From a checkpoint of a small sound classifier: log mel input, batches of 64.
Rows from block 3 of a small sound classifier, named by matrix and row number. Each number is 128 + 24 x the weight over its row's rms, rounded and kept within 0 to 255. All counts start at 0.
After each channel's rows are labels from the 100 clips, of 14976, where the channel reaches its highest value: "responds to" is what is common among them. Only what is clearly more common there than usual is listed. The data: acted Russian speech (Dusha). In brackets: how many of the 100, against the usual share in percent.
# pw: pointwise conv (model.blocks.3.pw.weight, 256x256x1x1, standardized in use), inputs 86-171

pw.214 [144 132 144 141  92 129 156  94 105 131 148 146 104 132 129 100 155  93 162 141  82 132  79 122 139 135 124 162 132  63 129 135 148 145 122 147 109  98  84  98 107 145 132 100 172 133 118 163  98 129 119 118  91 130 142 111 136 147 117 132  80 125 176  59 145 137 131 153 159 177 171 114 157 145 110  93 127 153 118 181  82 109 148 159 133 171]
responds to: emotion: angry (39 vs 18.7)

pw.67 [133 164 121  89 109 108 165 134 111 142 146 124  99 127 173 116  83 115  97 114  97 167 112 158 124 124  92 117 124 112 115 107 101 141 108 134 114 155 131  97 126 158 111  65  79 101  66 116 114  85  91 113 153  98  97 104 108 151 136  95  62 122  69 170 119 133 121 112 121 132 158  98  98 110 184 102 137  93 189 149 102 167 112 143 111 165]
responds to: emotion: sad (55 vs 27.4)

pw.122 [150 130 119 150 123 122 149 109 152  99 127 145 114 105 154 148 138 129 151 142 108 143  91 139 134 135 120 143 164 122 115 145 113 111 113 139 124 116 183  96 138 138 147 138 142 122 135 145 170 152 166 144 156  90 161 128 138 164 140 164 151 140 161 185 170 128 127 146 150 130  63 184 143 103 127 133  90 135 135 115 123 141 149  76 143 152]
responds to: emotion: sad (59 vs 27.4)

pw.174 [140 125 113 144 121 147 142 121 116 151 142 144 119 132 147 109 130  94 107 145 139 134 149  91 146 141 122  90 110 111 136 115 131 154 157 142 116 127 137  85 144 115 138 133 158 107 144 145 142 141 128 145 119 152 162 141 151 166 167 135  97 119 141 126 115 136 193 144  78 153 128 140 137 158 143 141 137 127 133 154 107 133 127 134 153 125]
responds to: emotion: angry (40 vs 18.7)

pw.163 [148  78 129 143 103 115 106 127 175 118  97 128 166 144 129 170 154  93 138 133 122 128 143  83 117 120 148 114 127 131 122 173 139 101 131 137 161 136 115 149 158 119 127 115 137 114 151 159 123 113 106 141 101 143 159 126 130 153 134 133 170 156 156  93 145 101 110 124 135  95 146 142  91 136 153 117 141 186 153 127 161 142 149 154 151 145]
responds to: emotion: angry (41 vs 18.7)

pw.160 [142 126 201 180 169 136 143 156 135 110 129 124 123 138 118  95 148 129  85 122 136 122 134 120 141 123  80 163 130 147 187 106 103 143  91 122 124 124 145 139  96  78 165  79 147 123 111 100 142 111 100 125 110 178 138 123  91  94 114  97 115 141  98 151 131 116 138 130 129  83 142 142  82 135 140 111 109  97 135  86 145 178 117 106 105 147]
responds to: emotion: sad (59 vs 27.4)

pw.48 [146  93 170 137 128  78 142 130 167 145 121 138 121 124 119 148 159 141 162 142 111 156 113 119 137 142 156 128  88 105 169 174 129 100 120 123 162 125 119 135 142 143 169 160 124  91  57 107 133 109 105 154 104 124 131 131  89 151 158 162 148 134 123 149 164 152 114 144 132 152 112 146  92 134 120 109 144 173 122 152 144 131 158  94 151 103]
responds to: emotion: angry (44 vs 18.7)

pw.255 [129  92 132 148 102  72 141 144 180 149 101 135 168 139 114 151 135 118 138 141 102 132 139 114 140 142 139 108  75 126 175 156 142 114 138 100 144 109 103 156 107 135  99 121 134 123 141 148 122 125 105 156 105 120 139 136  79 130 132  92 188 132 145 135 127 112 107 149 126 107 122 129  63 148 128 131 148 164 136 153 154 139 133 122 154 123]
responds to: emotion: angry (45 vs 18.7)

pw.13 [149 166 105 143 142 121 122 112 127 204 129 143 141 147 151 122 128 142 148 148  90 101 104 100 145 147 166 141 138 108 106 146 159 148 179 135 119 150 146  96 109 162 143 124 137 115 113 159 114 165 124 156 112 155 142 110 138 159 127 156  45 123 110 160 126 132 134 143 157 158 122 149 125 140 165 116 182 151 139 115 124 146 154 209 127  86]
responds to: emotion: positive (44 vs 18.6)

pw.90 [105 136 142 148 101  83 119 165 107 138 127 128  85 143 151 111 134 166 135 130  77 150 126 133 138 149 179 124 115 109 150 122 167 145 143 170 147 128 105  91 102 172 132  99 147 143 115 168 125 113 101 138  89 128 122 107 147 122 143 104  91  78 157  49 115 111 144 122 113 151 141 123 130 132 131 100 149 117 172 154 129 106 129 177 127 118]
responds to: emotion: positive (67 vs 18.6)

pw.159 [150 141  82  91 111  64 102 114 112 139 104 131 114 134 103 145 162 159 139 130 120 162  90 145 133 125 153 147 161 132 122 175 163 132 128 171 157 155 104 124 107 115 130 117 165 126 112 101 114 124 129 128 135 179 129  57 110 139 115 116 119 112 166 119 142 149  78 136 148 138 126 113 154 120 121  82 178 117 167 152 111 109 120 152 154 114]
responds to: emotion: positive (56 vs 18.6)

pw.242 [134 140 139 130 165 159 176 138  91 142  99 154 131 114 147 131 158 166 130 134 135 172  96 150 157 145 158 164  84 118 147 117 103 166 135 121 105  90 132 140 106 150  98 124 120 110  84 128 198 115  57 127 117 152 109 129  85 156 120 139 125 100 118 108 148 133  93 136 109 150 138 115 117 142 165 102 118 149 195 148 121 105 160  84 128 121]
responds to: emotion: sad (57 vs 27.4)

pw.243 [141 120 110 111 146 128 138 133 165 138  91 136 110 135 112 142 189 175 141 130 160 192 106 139 129 118 125 152 131 143 104 198 124 157 155 176 128 130 111 116  78 130 123 148 128 112 134 126 166 103 122 129 161 153 132 105  96 150 150  73 123 126 114  92  93 152  67 142 138 137 133 127  74 194 145 141 113 124 206 125  93 107  94 127 179 118]
responds to: emotion: positive (58 vs 18.6)

pw.74 [152 105 147 107 102  86 123 141 133 123 106 135 123 182 104 114 100 129 138 143  89 139 125 114 143 142  85 125 143 138 151 143 115 127 115 147 145 127 119 115 150 136 128 120 151 123  98 141 147 138 118 123 119 147 181 149  63 132 143 111 112 123  76 109 137 154 127 141 116 124 124 135 106 123 139  90 124 111 117 146 150 114 126 130 148 135]
responds to: emotion: sad (57 vs 27.4)

pw.1 [114 134 173 116  88 173 133 136 124 150 140 135 146 143 140 115  79  89 127 130 146 121 159 151 127 137 122  99 138 132 153  96 121 159 125 120 133 120  54 141 114 128 123 143 153 145 137 134 134 142 127 137 111 141 119 119 151 126 159 143 134 100 149 120 105 145 121 131 118 114 167  95 163 135 145 146 103 132 146 146 116 151 127 129 131 149]
responds to: emotion: angry (44 vs 18.7)

pw.112 [134 159 131 150 116 113 131 111 156 148 163 147 166 134 143 157 143 148 132 139 114 151 131 146 129 140 139  77 125 109 115 153 115 140 126 140 143 153 161 117  99 143 150 141 113 153 126 153 190 165 119 149 133 126 154 109 129 156 145 119 140 115 165 148 166 127 139 145 194  90 108 194 105 144 152 107 133 118 156  91 118  83 139  85 136 147]
responds to: emotion: sad (57 vs 27.4)

pw.170 [152 157 130 182 130 118 179 144 156 156 121 126 123 156 160 112 104 115 126 130 112 193 122 180 139 138 130 151 130 103 162 125 115 102 132 146 158 169 125 108 145 130 169 133 131 153  86 141 127 147 118 130 130 154 151 139  77 159 132 137 115 122 128 136 178 141 167 145 137 113 125 127  83 114 145 139 146 122 101 165 106 141 146 143 121 107]
responds to: emotion: sad (57 vs 27.4)

pw.87 [104 117 105 117 126 138 105 136 136 156  73 141 148 151  95 151  83 167 137 137 102 143  99 130 126 136 144 130 144 131 183 140 177 123 133 160 186 162 142 108 101 143 125 157 121 110 116 122 149 130  98 158 114 148 140  92  98 119 142 150 128 149 181 141 122 136 110 121 113 103 137 158 120 115  96 115 174 112 116 139  95 130 138 163 124  84]
responds to: emotion: positive (40 vs 18.6)

pw.91 [149 119 100  97 107 102 128 118 149 144 106 145 119 127 136 144 164 161 130 118 177 162 115 134 151 123 157 153  79 150 119 130 134 145 135 187 106 114 122 130  83 143 114 123 128  83 114 124 142 112 120 114 153 150  94 105 105 146 119 109 112  91  98  65 100 142 108 123  86 122 132 125 126 176 151 118 113 146 166 143  81 148 124 147 145 128]
responds to: emotion: positive (57 vs 18.6)

pw.43 [127 156 121 128 124 111 160 110 147 155 134 156 136 137 150 128 136 170 156 158 102 134 108 128 154 157 146 148 141 110 129 149 142 120 149 129 135 105 173 148  95 158 152 156 120 138 105 160 177 163 136 156 134 123 167  91 121 130 133 131 112 128 167 143 171 123 148 153 130 132 100 197 126 135 148 118 133 129 123 117 136 109 154 129 108 129]
responds to: emotion: sad (56 vs 27.4)

pw.14 [123 132 145 129 117  99  85 122 131 157  94 147 118 118 189 147 100 139 144 150 100 157 114 129 142 158 155 134 128 101 139 127 157 140 166 171 126 129 141 114 111 138 129 126 137 119  79 161 122  96  99 156 112 108 116 132 111 110 159  95 119 143 116 120 114 126  95 145 135 156 134 126  74 125 163 107 166 144 162 145 168 144 142 165 130  99]
responds to: emotion: angry (48 vs 18.7)