From a checkpoint of a small sound classifier: norm groupnorm.
Rows from block 2 of a small sound classifier, named by matrix and row number. Each number is 128 + 24 x the weight over its row's rms, rounded and kept within 0 to 255. All counts start at 0.
After each channel's rows are labels from the 100 clips, of 14976, where the channel reaches its highest value: "peak in band" is the frequency band that holds the peak. Only what is clearly more common there than usual is listed. The data: acted Russian speech (Dusha). In brackets: how many of the 100.
# pw: pointwise conv (model.blocks.2.pw.weight, 256x256x1x1, standardized in use), inputs 0-255

pw.8 [133 100 106 191 116 141 127 110 119  91 157 116 161 160 151 170  53 142  89 133 165  91 127 175 135 162 134 134 136 144 142 140 145 143 167 147 149 205 134 137 105 124 124 140 142 119 125 140 128 111 100 104  99 133 154 142 122 110 129 149 166 126 137 139 121  91 161 137 125 184 129 121 118 147 106 103 135 155 116 133 122 124 141 113 130 148 119  84 141 130 152 127  82 123 137 111 130 113 144 154 108 109  94 122 109 167 144 121  87 112 150 136 129 109 152 127 136 130  91 108 125 125 137 101 141 140 102 133 140 133 144 165 135 151 116 131 175 103 117 143 134 129 135 110 141 171 134 123 114 125 151 161 103  99 144 126 136 151 106 147 134 163 161 163 132  81 122  69 137  91 110 128 176 134 112 125  90 118 169 133 128  89 134  73  60 141 135 135 125 146 122 109 139  99  74 124 108 130 131 130 130  51 160 134 137 116 108 165  99 118 135 128 126 121 136 121 140 143 131 129 143 133 133 119 139 147 109  78 117  68 122  94 117 117 122 139 126 135 185  81 134 115 121 122 125 113 123 124  95 144 101  93 172 147 160 154]
peak in band: 0 to 250 Hz (42)

pw.188 [ 89 167 157  91 150 166  88 152 131 125 118  53 137  98 130 136 168 101 114 150 140 107 107 117 107 141 155 135 132 100 115 110 118  90 116 110 145  97 146 109 119 132  90 115 129 109 121 117 162 125 124 106 109 163 138 112  84 116 151 104 143 148 108 115 133 133 157 106 142 126 104 104 136 151 121 142  60 131 127 116 126  73 129  89 144 124 140 118  98  68 170 128 109 115 108 114 136 155 138 136 144 151 159 125 108 184 106 145 135 134 147 169 140 145  83 107 119 137  57  73 128  95 142 160 139 133 124 121 125 135 141 143 139 112 128 134 148 144 164 138 107 112 135 138 134 185 114 178 115 116 107 114  96 125 109 110 123 124 173 170 116 143 128 146 138 136 132 182 124 131 155 140 118 147 102  93 120 152 137 141 121 130  94 123 128 113 114 119 123 127 151 131 136 112 138  95 114  96 170 170 137 126  83 124 148 145 161  80 128  95  98 122 133 116 106 124 116 145 100 119 127 145 179  95 133 130  83 162 129  92 134 152  85 140  93 115 157 114 116 171 126  80 144  90 116 120 121  99 138 139 158 148 112 123 151 158]
peak in band: 0 to 250 Hz (62); 250 to 500 Hz (33)

pw.85 [142 107  60 161 135 107  99 133 132 129 112 140 141 149 143 127 150 133 110  94 115 119 155 119 153 122  97 126 136 130 135 135  90 129  89  98 160 150 118 121  70 133 124 125  65 129 118 135 147  59 136 128 137 112 157 173 148 132 133 170 149 137 108 133 165 104 115 144 150  98 133 160 169 123 130 151 141  86  95 116 139 155 139 124 144 142 124 168 136 103 106 144 134 151 144 163 161 163 114 140 104 128 140 126 173  85 117 139 140 138 110 108 120 119 118 120 132 136 144  84  81 111 107 137 130 137 128 130  80 123 108 105 179 107 122 108 134 122 165 104 120 104 132 117 122 139  97  75 127 112  57 114 120 102 132 127 141 174  74 135  87 101 132 118 129 106 122 146 128 146 134 100 131 135 185 121 154  99 130 125 108 127 125  86 100 126  99 148 100 114 131 137  95 129 150 161 147 111 131 127 152 163 135 101 126 152 126 122 122 147 145 124 141 142 114 135 137 147 146 129 134 170 155 148 113 167 209 131 132 118  96 134 118 133 141  84 138 125 157  52  84 136 104 119 139 141 133 143 160 114 110 133 112 138 187 143]
peak in band: 250 to 500 Hz (47); 0 to 250 Hz (32)

pw.234 [163 144 171 142 136 168  93 147 117  99 101 134 132 105 121 144 157 146 132 143 113 150 144 130 121 156 102 152 110 133 130 119 134  77 140 125 140 115 111  90 105  99 122 112  94 109 128 114 102 104 115 146 126 147 122 106 126 123  90 107  81  77 118 112 165 108 158 107 109 112 177 111  77 154 166 119 148 120 117 143 117  94 134 104 129 145 146 163 121 103 135 127 129 114 147 101 120 128 123 140 105 139 124 141 139 161 128 163 143  94 137 134 130 132 163 136 123 119 119 144  99 106 127 123 131 107 131  85 148 134  95 139  97 129 145 137 150 133 159 147 107 153  99 153 173 145  86 149 140 130 118 113  91  85 131 107 124 143 173 156 103 167 117 139 150 154 122 185 140 137 139 152 134 146 120 109 147 189 146 151  92 130 104 121 138 149  65 175 123 120  87  98 155 117 101  93 110 132  91 182 170 129  90 159 157 142 155 104 123  97 141 137 105 124 118 113 117 179 123  94  91 140  85 127 139  71 120 165  90 168 115 116 129 122 105 133 139 109 161 120 115 120 117  72 159 145 126 143 105 109 134 145 100 102 153  90]
peak in band: 0 to 250 Hz (47); 250 to 500 Hz (43)

pw.114 [100 115 110  90 129 143 147 159 144 105 169 144  82 134 165 114 127 123 151 142  98 110 157 117  83  92 123 138 137 137 160 136 123 169  78 147 118  95 166 138  83 138 134 133 134  85 125 133  89 153 129 119  99 149  90 108 118 123 115  99 132  90 121 134 170 145 118 125 142 142 120 157 129 168 120  98  99 161 152 134 110 119 133  74 124 125 130 136 130  89 119 101 167 157 115 116 123 141 146 125 156 141 124 120  83 152 113 125 129 119  87  78 154 136 152 101 127 123 152 151 143 143 118 152 146 122 161 121 163 195 111 135 129 124  98 103 175 181 171 128 135 111 138 124  91 128 167 160 147 139 100 148 110 154 128 121 143 136 160 168 109 101 142 132  96 160  92 115 132 119  74 137 142 117 107 112 137  85  99 135 152 103 151 122 117  85 165 102 154 144 125 117 169 133 154 118 129 158 131 117 109 156 144  99  95  98 128  70 155 156 137 130 129 114 140 149 129 105  94  90 154 148 100 160 114 107 114 149 140 154 178 121 126 134 130 112 119 132 112 112 172 147 109  98 106 130 108 121 163 134 101 142  81 142  99 132]
peak in band: 0 to 250 Hz (68); 250 to 500 Hz (27)

pw.201 [169  89 110 115  98 157 121 131 133 127  71 105 155 127  93 121 118 151 185 135 146 123 125 157 177 127 113 115 137 124 150 151 147 129 127 110  98 156 148 137 159 121 137 143 176 147 167 144 113 105 131 118 130 116 113 136 147 143 143 168  83 123 159 145 109 141  91 110 111 104 109  98 141 145 116 134 141 122 168 132 183 112 121 168 113 138 139 122 111 118 131 119 105 131 127 178 153 152 112 176 107 123 125 165 133  83 143 100 160 159 122 151 125 149 118 147 141 132 174  89 145 126 162 137 143 132  93 128 145 146 106 131 138 131 119  67 138 147  87 119 141 126 130 173 136 119  97 133 149 121 112  74 147 122 136 148 137 115 108 146 140 167 124 134 105 111 103 113 156 137 146 148 135 120 137 141 120 107 151 148 140 174 178 181 155 158 125 146 106 112 125 122 147 163 106 181  70 102 127  88 130 139 146 118 124 162 160 153 117 139 122 148 129 137 127 109 128  86 162 119  80  66 123 175 132 143 175  56 153 102 144  97 112 125 137 134 156 137 106 135 144 131 114 125 135 133 114 135 109 102 156 111 157 123 132  88]
peak in band: 0 to 250 Hz (57)

pw.51 [184 116 138 154 113  91 152 103 102 148 142 123 125  94 146 159 119 143 118 131 130 119 119 110 145 139  81 100 133 186  80 137 130 147 128 132  99  94 164 106 120 115 130 116 132 164 152 120 107 148 126 163 160 156 155 141 134 134 151 143 134 131 106 119  89  78 115 137 147 129 148 117  94 133 124 127 114  75 135 114 188 162 118  99 118 135 149 164  90 156 105 150 116 157 136 114 129 115 128 138  90 140 101 116 168 164 133 109 139 129 136 123 120 100  96 130 104 109 145 146 133 118  99 121 154 117 130 131  71 103 149 145 142  92 136 113  91 136 114 182 117 175 140 160 129 146 115 103 168 134 158  93 184 179 131 128 130 139 148 122 109 118 106 100 144 124 122 174 155 101 170 137 146  92 184 130 137 127 117 120 126 115 129 135 115 167 134 143 130 149 125 118  95 129 128 121 107 127 159 169 149 136 149 133  97  83 166 121 145 118 151 127 104 132 108 124 125 100 165  94 137 112 120 118 100 113 156 165  75 116 122 119 141 169 138 135 176 115 124  96  68 115 121 102 148 112 168 170 107 115 158 143 176 117 114 114]
peak in band: 250 to 500 Hz (47)

pw.244 [139 150 188 143 143 176 158 118 137 170 113  98 143 153 153 146 132 125 167 140 173 131 161 153 145 134 116 157 141  93 119 146 112 110 125 115 126 148 119 139 177 140 133 125  99  94 122 129 132 139 161 107 112 117 144  93 109 130 165 125 140 126  95 127 143 150 134  98 150 182 126 129 168 136 109 118 163  92 180 112 135 116  79  99  98 135 108  89 128 167 153 139 149 116  86 133 137 147 155 115 168 135 115 116 152 144  91 102  81 127  56 125 137 125 149 140  89 151 148  96 136 106 121 124 115 151 120  91 105 124 140 100 117 108 118 126 108 116 148  99 131 136 136 145 124 144 133 128 130 119 119  95 126 111 144 123 122 115 116 102 114 137 149 166 114 137 142  99 127 119 152 172 116 145  87 140 160 171 133 171 125 163  93 103 126 156 118 108 108  93 189 132 116 127 124 103 114 137  96 138 106 164 153 115 145 174 109 110 154 112 120 120 101 129 121 109 134 161 135 118 136 158  53 133 134 146  97 124 143 130 116 120  57 115 129  69 115 126 126 155 111 165 141 145 148 118 101  91 132  90 163 159 139 121 115 169]
peak in band: 2000 to 4000 Hz (51)

pw.198 [ 64 139 153 114 127 137 105 155 117 154  84 122  82 121 110 140 124 123  97 146 146 111 100 134 104 104 145 190 110 116 133 126 166 117 138 155 151  82 107 119 145 108 120 104 142 124 127 106 160 132 137 122 160 160 114  82 123 133 125 104 145 146 145 106 122 100 135 118  78 130  44  99 124 168 130 146 104  88 134 110 154 121 127 106 136 122 141 104 108 158 117 146 107 108 103 140 118 130 128  87 117 164 126 156 184 159 128 118 121 122 152 154 127 101 130 126 147 147 129 133 126 101 126 131  64 136 100 111 119 139 150  87 142  98 101  85  92 116 129 135 116 150 101 127 106 148 121 119 175 147 119 100 120 106 116 107 115 141  97  98 144 149 124 155 113 113 185 129  92 111 165 163 142 161 162 109 153 161 174 149 121 134 118 128 135 134 100 120 109 126 127 162 118 150 117 140 150 118 184 159 115 113 111 103  92 153 102 109 144  97 128 147 128 114 105 138 168 161  85 154  96  81 155 110 123 142 118 120 139  63 108 116 103 136 109 127 131 114  82 137 126 103 129 117  96 157 137  99 108 126 162 160 148 116 107 144]
peak in band: 2000 to 4000 Hz (50)

pw.164 [132  88 136 156 104 117 149 131 177 144 161  85  99 110 135 147 186 142 129 110 142 185 194 142 146 152 129 132 158 121 115 136 156 171 100 103 142 108 120 161 108 151 133 164 153 130 135 166 107 106 118 146 129 147 132 135 105 161 137 154 170 129 102 167 136  85 159  88 109 186  98 177 151 139 145 157 118  93 140 138 152 126 125 140 153 133 136  99 143 124 123 146 129 106 104  89 149 159 138 119 146 108 127 139 124 134  87 107 153 138 150 105 131 114 120 147 101 152 145 165 133 161 147 157 160 155 120 146 122 145 108 123 132 138 129 122 140 153 114 161 158 122 151 130 146 147 127 150 144 156 107  73 153 132 167 146 154 160 142 137 122 130 134  98 138 162 128  73 117 139 118 121  93 104  69 150 108 135 126 113 145 124 127 124 114 128 116 155  95 118 141 106 109 150 103  96 117 154 140 130 143 121 143  96 134  94 131  99 112 110 125 144 101 137 156 145  96 163 120 158 135 174 103 172 139 136 175 100 164 140 161 158  99 125 159 132 180 154  80 128 156 119 112 128 123 138 148 124 138 117 103 125 147 148 138 195]
peak in band: 0 to 250 Hz (85)

pw.194 [134 144 148 116 138 107 119 215 115 139 142  91 115  96 129 142  93 135 138 178 169 152 126 121 128 118 146 157 121 109 118 135 146 117 162 100 131 119  92 122 186 106 125 111  89 128 153 114 136 125 100 106 117 184 129 117 119  98 113 126  89 127 119 113 144 108 145 110 101 118  83 111 124 226 121 103 132 117 115 123 123 120 111 117 138 116 141  99 113 115 111 132 145 105  95 123 116 140  96 132  90 171 104 129 136 122 122 146 103 108 127 150 151 103 140 136 132 120 172 113 116 113  89 106  87 141 115 109 126  94 138  89 123 107 153 107 143 132 123 142 111 131 108  91  98 121 112  84 153 142 144 109 103 102 107 109 115 130 172 116 133 149 119 124 109 179 148 103 114 152 122 138 127 139 110 105 113 137 154 144 125 121 111  96  77 107 109 132 157 123 132 145 207 100 132 110 114 125 138 126 122 156 130  99 106 122 101 120 114 100 130 161 104 120 111 120 190 177 128 110 114  96 109  99 111 133 132 127 107 102 110 119 114 106 111 130 171 115 101 113 177 101  99  94 108 171 124 112  95  85 178 162 128 110 123  90]
peak in band: 2000 to 4000 Hz (75)

pw.60 [ 77 124 118 134 142 158 133 129 137 114 143 157 157 155 122 145 125 119 160 168 140 142 116 179 136 157 140 131 145  78 135 187 129 123 147 134 121 175 123 153 132 141 146 161 105 143 141 161 126 117  86 113 123 105  87 155 181 134 106 136 144 189 165 161 152 122 121 130 155 150 140  85  68 109 161 188  93 125 112 158  97 140 157 102 118 124 132 128 144 126 134 162 102 138 131 115 107 154  88 133 154 143  95 142 139 126 151 127 156 127 156 121 146 127 169 141 170 151 122 165 114 127 122 122  96 117  92 148 120  99 136 105 130 155 139 153 169 143 161 102 144 130 150 139 177 124 154  87 115 104 121 102 129  94 141 153 136 171  89 124 160 118 156 156 156 143 120  85 121 108 152 118 147  92 143 114 102 137 130 136 152 124 127 105 112 139 105  97 129 134 120 125 124 146 111 163 113 138 148  84 143 111 129 123 148  92 126 132 123 150 173 156 151 146 149 153 123 108 159 114 131 132 117 118 122 105 135  89 129  93 137 142 172 106 143 147 106 144 149  69 125 122 116 107 161 146  96 155  79 132 178 120 132 168 164 108]
peak in band: 500 to 1000 Hz (72)