From a checkpoint of a small sound classifier.
Model: log mel input, norm groupnorm, activation celu, patch size 4, widths [256].
Training: 9100 steps, held-out accuracy 75%.
Rows from block 3 of a small sound classifier, named by matrix and row number. Each number is 500 + 40 x the weight over its row's rms, rounded and kept within 0 to 999. All counts start at 0. Numbers have three digits each.
After each channel's rows are labels from the 100 clips, of 14976, where the channel reaches its highest value: "responds to" is what is common among them; "band" is the frequency band that holds the peak. Only what is clearly more common there than usual is listed. The data: acted Russian speech (Dusha).
# pw: pointwise conv (model.blocks.3.pw.weight, 256x256x1x1, standardized in use), inputs 0-85

pw.1:517522462508532500527430444404402463533464507456448463522463469446500482482481502417546476508471512535506520495421408523504483554528487543589481521455484503469550480537515511458464496505562447468542451415521447467513501536499523460485459571559551588494442492
responds to: emotion: angry
band: 500 to 1000 Hz

pw.242:557463537465506556454565482506480540502391490529496560432546559487535527555486589548547495502530563488550499467473509512498466446434508465524523496505461461483488430526467567399567528520484556535516521528568499546583511502446524453530527496522539499478486477
responds to: emotion: sad
band: 0 to 250 Hz

pw.14:482542531543521499439429547531537562427497515531560504563496516534546539452507532488506502527508487507506518456544542554439481487499535523543550565595475386475444458532453447502486548383513500521491501470563562435524547469527507490546516489480590464550576441
responds to: emotion: angry
band: 0 to 250 Hz; 250 to 500 Hz

pw.144:541555527541544472469473473515465540540456452485444518465482503465524516488485495475478533506574527552516493459445542507551501484554520472534516505463520508499444494478538557515522514540481539465491447546537490495475500511476539553567486494496470479521519527
responds to: emotion: positive
band: 0 to 250 Hz; 250 to 500 Hz

pw.10:571586474439563496469479435514435574459503474439503487554532503524501497503494552495499527518417493539475601511567514510566526497526627580457469493484564475490414514531510496528473499520484529477531502401559520480493507510451528459498459445540540484492467448
responds to: emotion: positive
band: 0 to 250 Hz

pw.48:562501535538508473498493535555461565447487469502467490541495542516532515507494561516477592533477531563503526473520549562569540404532516506511549450512479462462455516536478516435467532426466582515494531511569535473489530462507488493490452398555628466539543466
responds to: emotion: angry
band: 0 to 250 Hz; 250 to 500 Hz

pw.189:546498506482556471499544465419492506524445516520510492519493472481522567498483453518456434537485567500517458462530496510553476526497498555483526518472492496481482469520494580452612535532505530496557446526532472498483507543439524570496454452469439522458492531
responds to: emotion: positive
band: 0 to 250 Hz

pw.127:521627502514497510392511475467544556531501510501493451531528487440496503480530477507429443468579539530502462421475501480530462448438505528508489450497596477499437495510563608461535522500540506553533504591495480487436483555500512534503477497513541500472529496
responds to: emotion: positive
band: 0 to 250 Hz

pw.239:526541537508547494478535498462524536553488495537533534527522506475531549560465465532485470512565529434570410479446507502498513487476492541513555578480504476494399481517515536500452542473506564564499436558480514497432539548488458533524525449452512520519461496
responds to: emotion: positive
band: 0 to 250 Hz

pw.170:512550481508530509444509477550442498530476431500524522466486518529523510615543557576561537526483533457464500544540484517502459484473543561544529464448522553526504474530474556473462501552470510532461548532499497545466547528461527526538494496554520508504425486
responds to: emotion: sad
band: 0 to 250 Hz

pw.67:495566509493459453497511463490536515551490493491547518522522532516493508530467492473450452465536539526505479480500510423513504575521467539574537551458473479561463399553487516494380495490432472475483473514517513432514491501571542573506499521530516508538505498
responds to: emotion: sad
band: 500 to 1000 Hz

pw.15:504509499520564411525484489500489582514497498501440544550520440532530559467402536534523457577470491551539506462528509494500487440512542543487510538561423441488471493482520498492440463500519482511560490495510548423488529469484536512563496523449516434514477417
responds to: emotion: positive
band: 2000 to 4000 Hz; 0 to 250 Hz

pw.162:506484466497577547462555441448442511459436491470440553480517518483471526519471421492459458495535544538507438449487476479530458520560475540476434511522495462507457463527549447459573561403494512489570506511527508495481501555461461490465474526539517545469433584
responds to: emotion: positive
band: 0 to 250 Hz

pw.122:482573525468470485581524477654453506516528514534535505486450552495510527544459497540533550512505486479439471476561475531496453508463539453437552399494588467499455506490484446524506536508521533480440519499534518522563518519474498507541442500531534477438464438
responds to: emotion: sad
band: 500 to 1000 Hz; 1000 to 2000 Hz

pw.74:491577502566521561447499481546496558566512457530533519500507558432531534529519540489501485512484494470428499525464430518537419488450500563505517448471577548516486519547466447503435545596582516523548519560558516551495511567525490501541482494523527536479432509
responds to: emotion: sad
band: 500 to 1000 Hz

pw.112:463526517491539524525526457596456488455505492495490422490442544485510520571546444587514530523453501515452537481553508534469475523466535520515525462483544531511471425487460473529429541528469492517454587485541503531529525543485544578482527452491465490469508515
responds to: emotion: sad
band: 500 to 1000 Hz; 250 to 500 Hz

pw.255:576499537561519510536485582539523451424450420506492484503515505551523553445529580479468532530478535542410521509556558530536520433553572543483534539554475454480444493522510465551474500478455559497529545465501538486485528478522526527474490470510637458561535413
responds to: emotion: angry
band: 250 to 500 Hz

pw.214:528556539499514460496500477451448555522486432525472540536514486536528498527474525525555499508476559496502493432475524535565452484507513548530512516487528488527517497487518525457496475475489490454530438505532497457511548553507515524534478590474507560520441487
responds to: emotion: angry
band: 500 to 1000 Hz

pw.160:461459479515490525489478545485481445529572461475526525472558508513495441536547579470447484477539487421510484543474516424567501521510501530501512478512438496541424499546505568505517488555488525508497528486478498492391496506509554472490544437535447524487458564
responds to: emotion: sad
band: 500 to 1000 Hz; 0 to 250 Hz

pw.153:476466518541516504518480518507523576477554450554452433501413507383553501450484545458519470544510473568516557588510538535523535444547533524532539466382524449449448498433482432466522525522538542523521534470521537498473543493525462491514469506495528489490489499
responds to: emotion: positive
band: 0 to 250 Hz

pw.91:539483480469546450508514428428510490472477533499523521485514487513501540472450452496430427503495606543505452433515531493567468513494507547502517540468498500532503448531497507450641493507521542473540511530549539493499483533424560507420465457488479560516452468
responds to: emotion: positive
band: 0 to 250 Hz

pw.174:480497509517543496548462494424419456481441512491475357495415477475518526487514479477512469524533497440440430543491496511448484492498514522481516515546551435487476559540542573470419515532534530478494475435525485519579525580522519499420448494475526593499491541
responds to: emotion: angry
band: 500 to 1000 Hz

pw.163:523485495587551504509454525579534518459508452492509460527460547511508523475513505485502509531454463597482480520540535541482525453507506485513509560531436550544534545465516412523532559534526546500529615364489521515488507449523479512497532495459554462540563496
responds to: emotion: angry
band: 250 to 500 Hz

pw.71:530569532501531553486496528484478506534473525566461511535476574542525556559447577534565525556527503539410482486479543552476445411479588469484539481495430478493517468557502507481498506440463511570479553523568485518443576522487539490540520461527605508448519492
responds to: emotion: positive
band: 0 to 250 Hz

pw.243:545522466472545405493511492455486544427466542473501509540551471497505545468485499484435483517478579529540521509592511507536536468455542587455478524469523501530468497493506467518577531486464525443528449496547522450548482535415503469524434476499462512507486431
responds to: emotion: positive
band: 0 to 250 Hz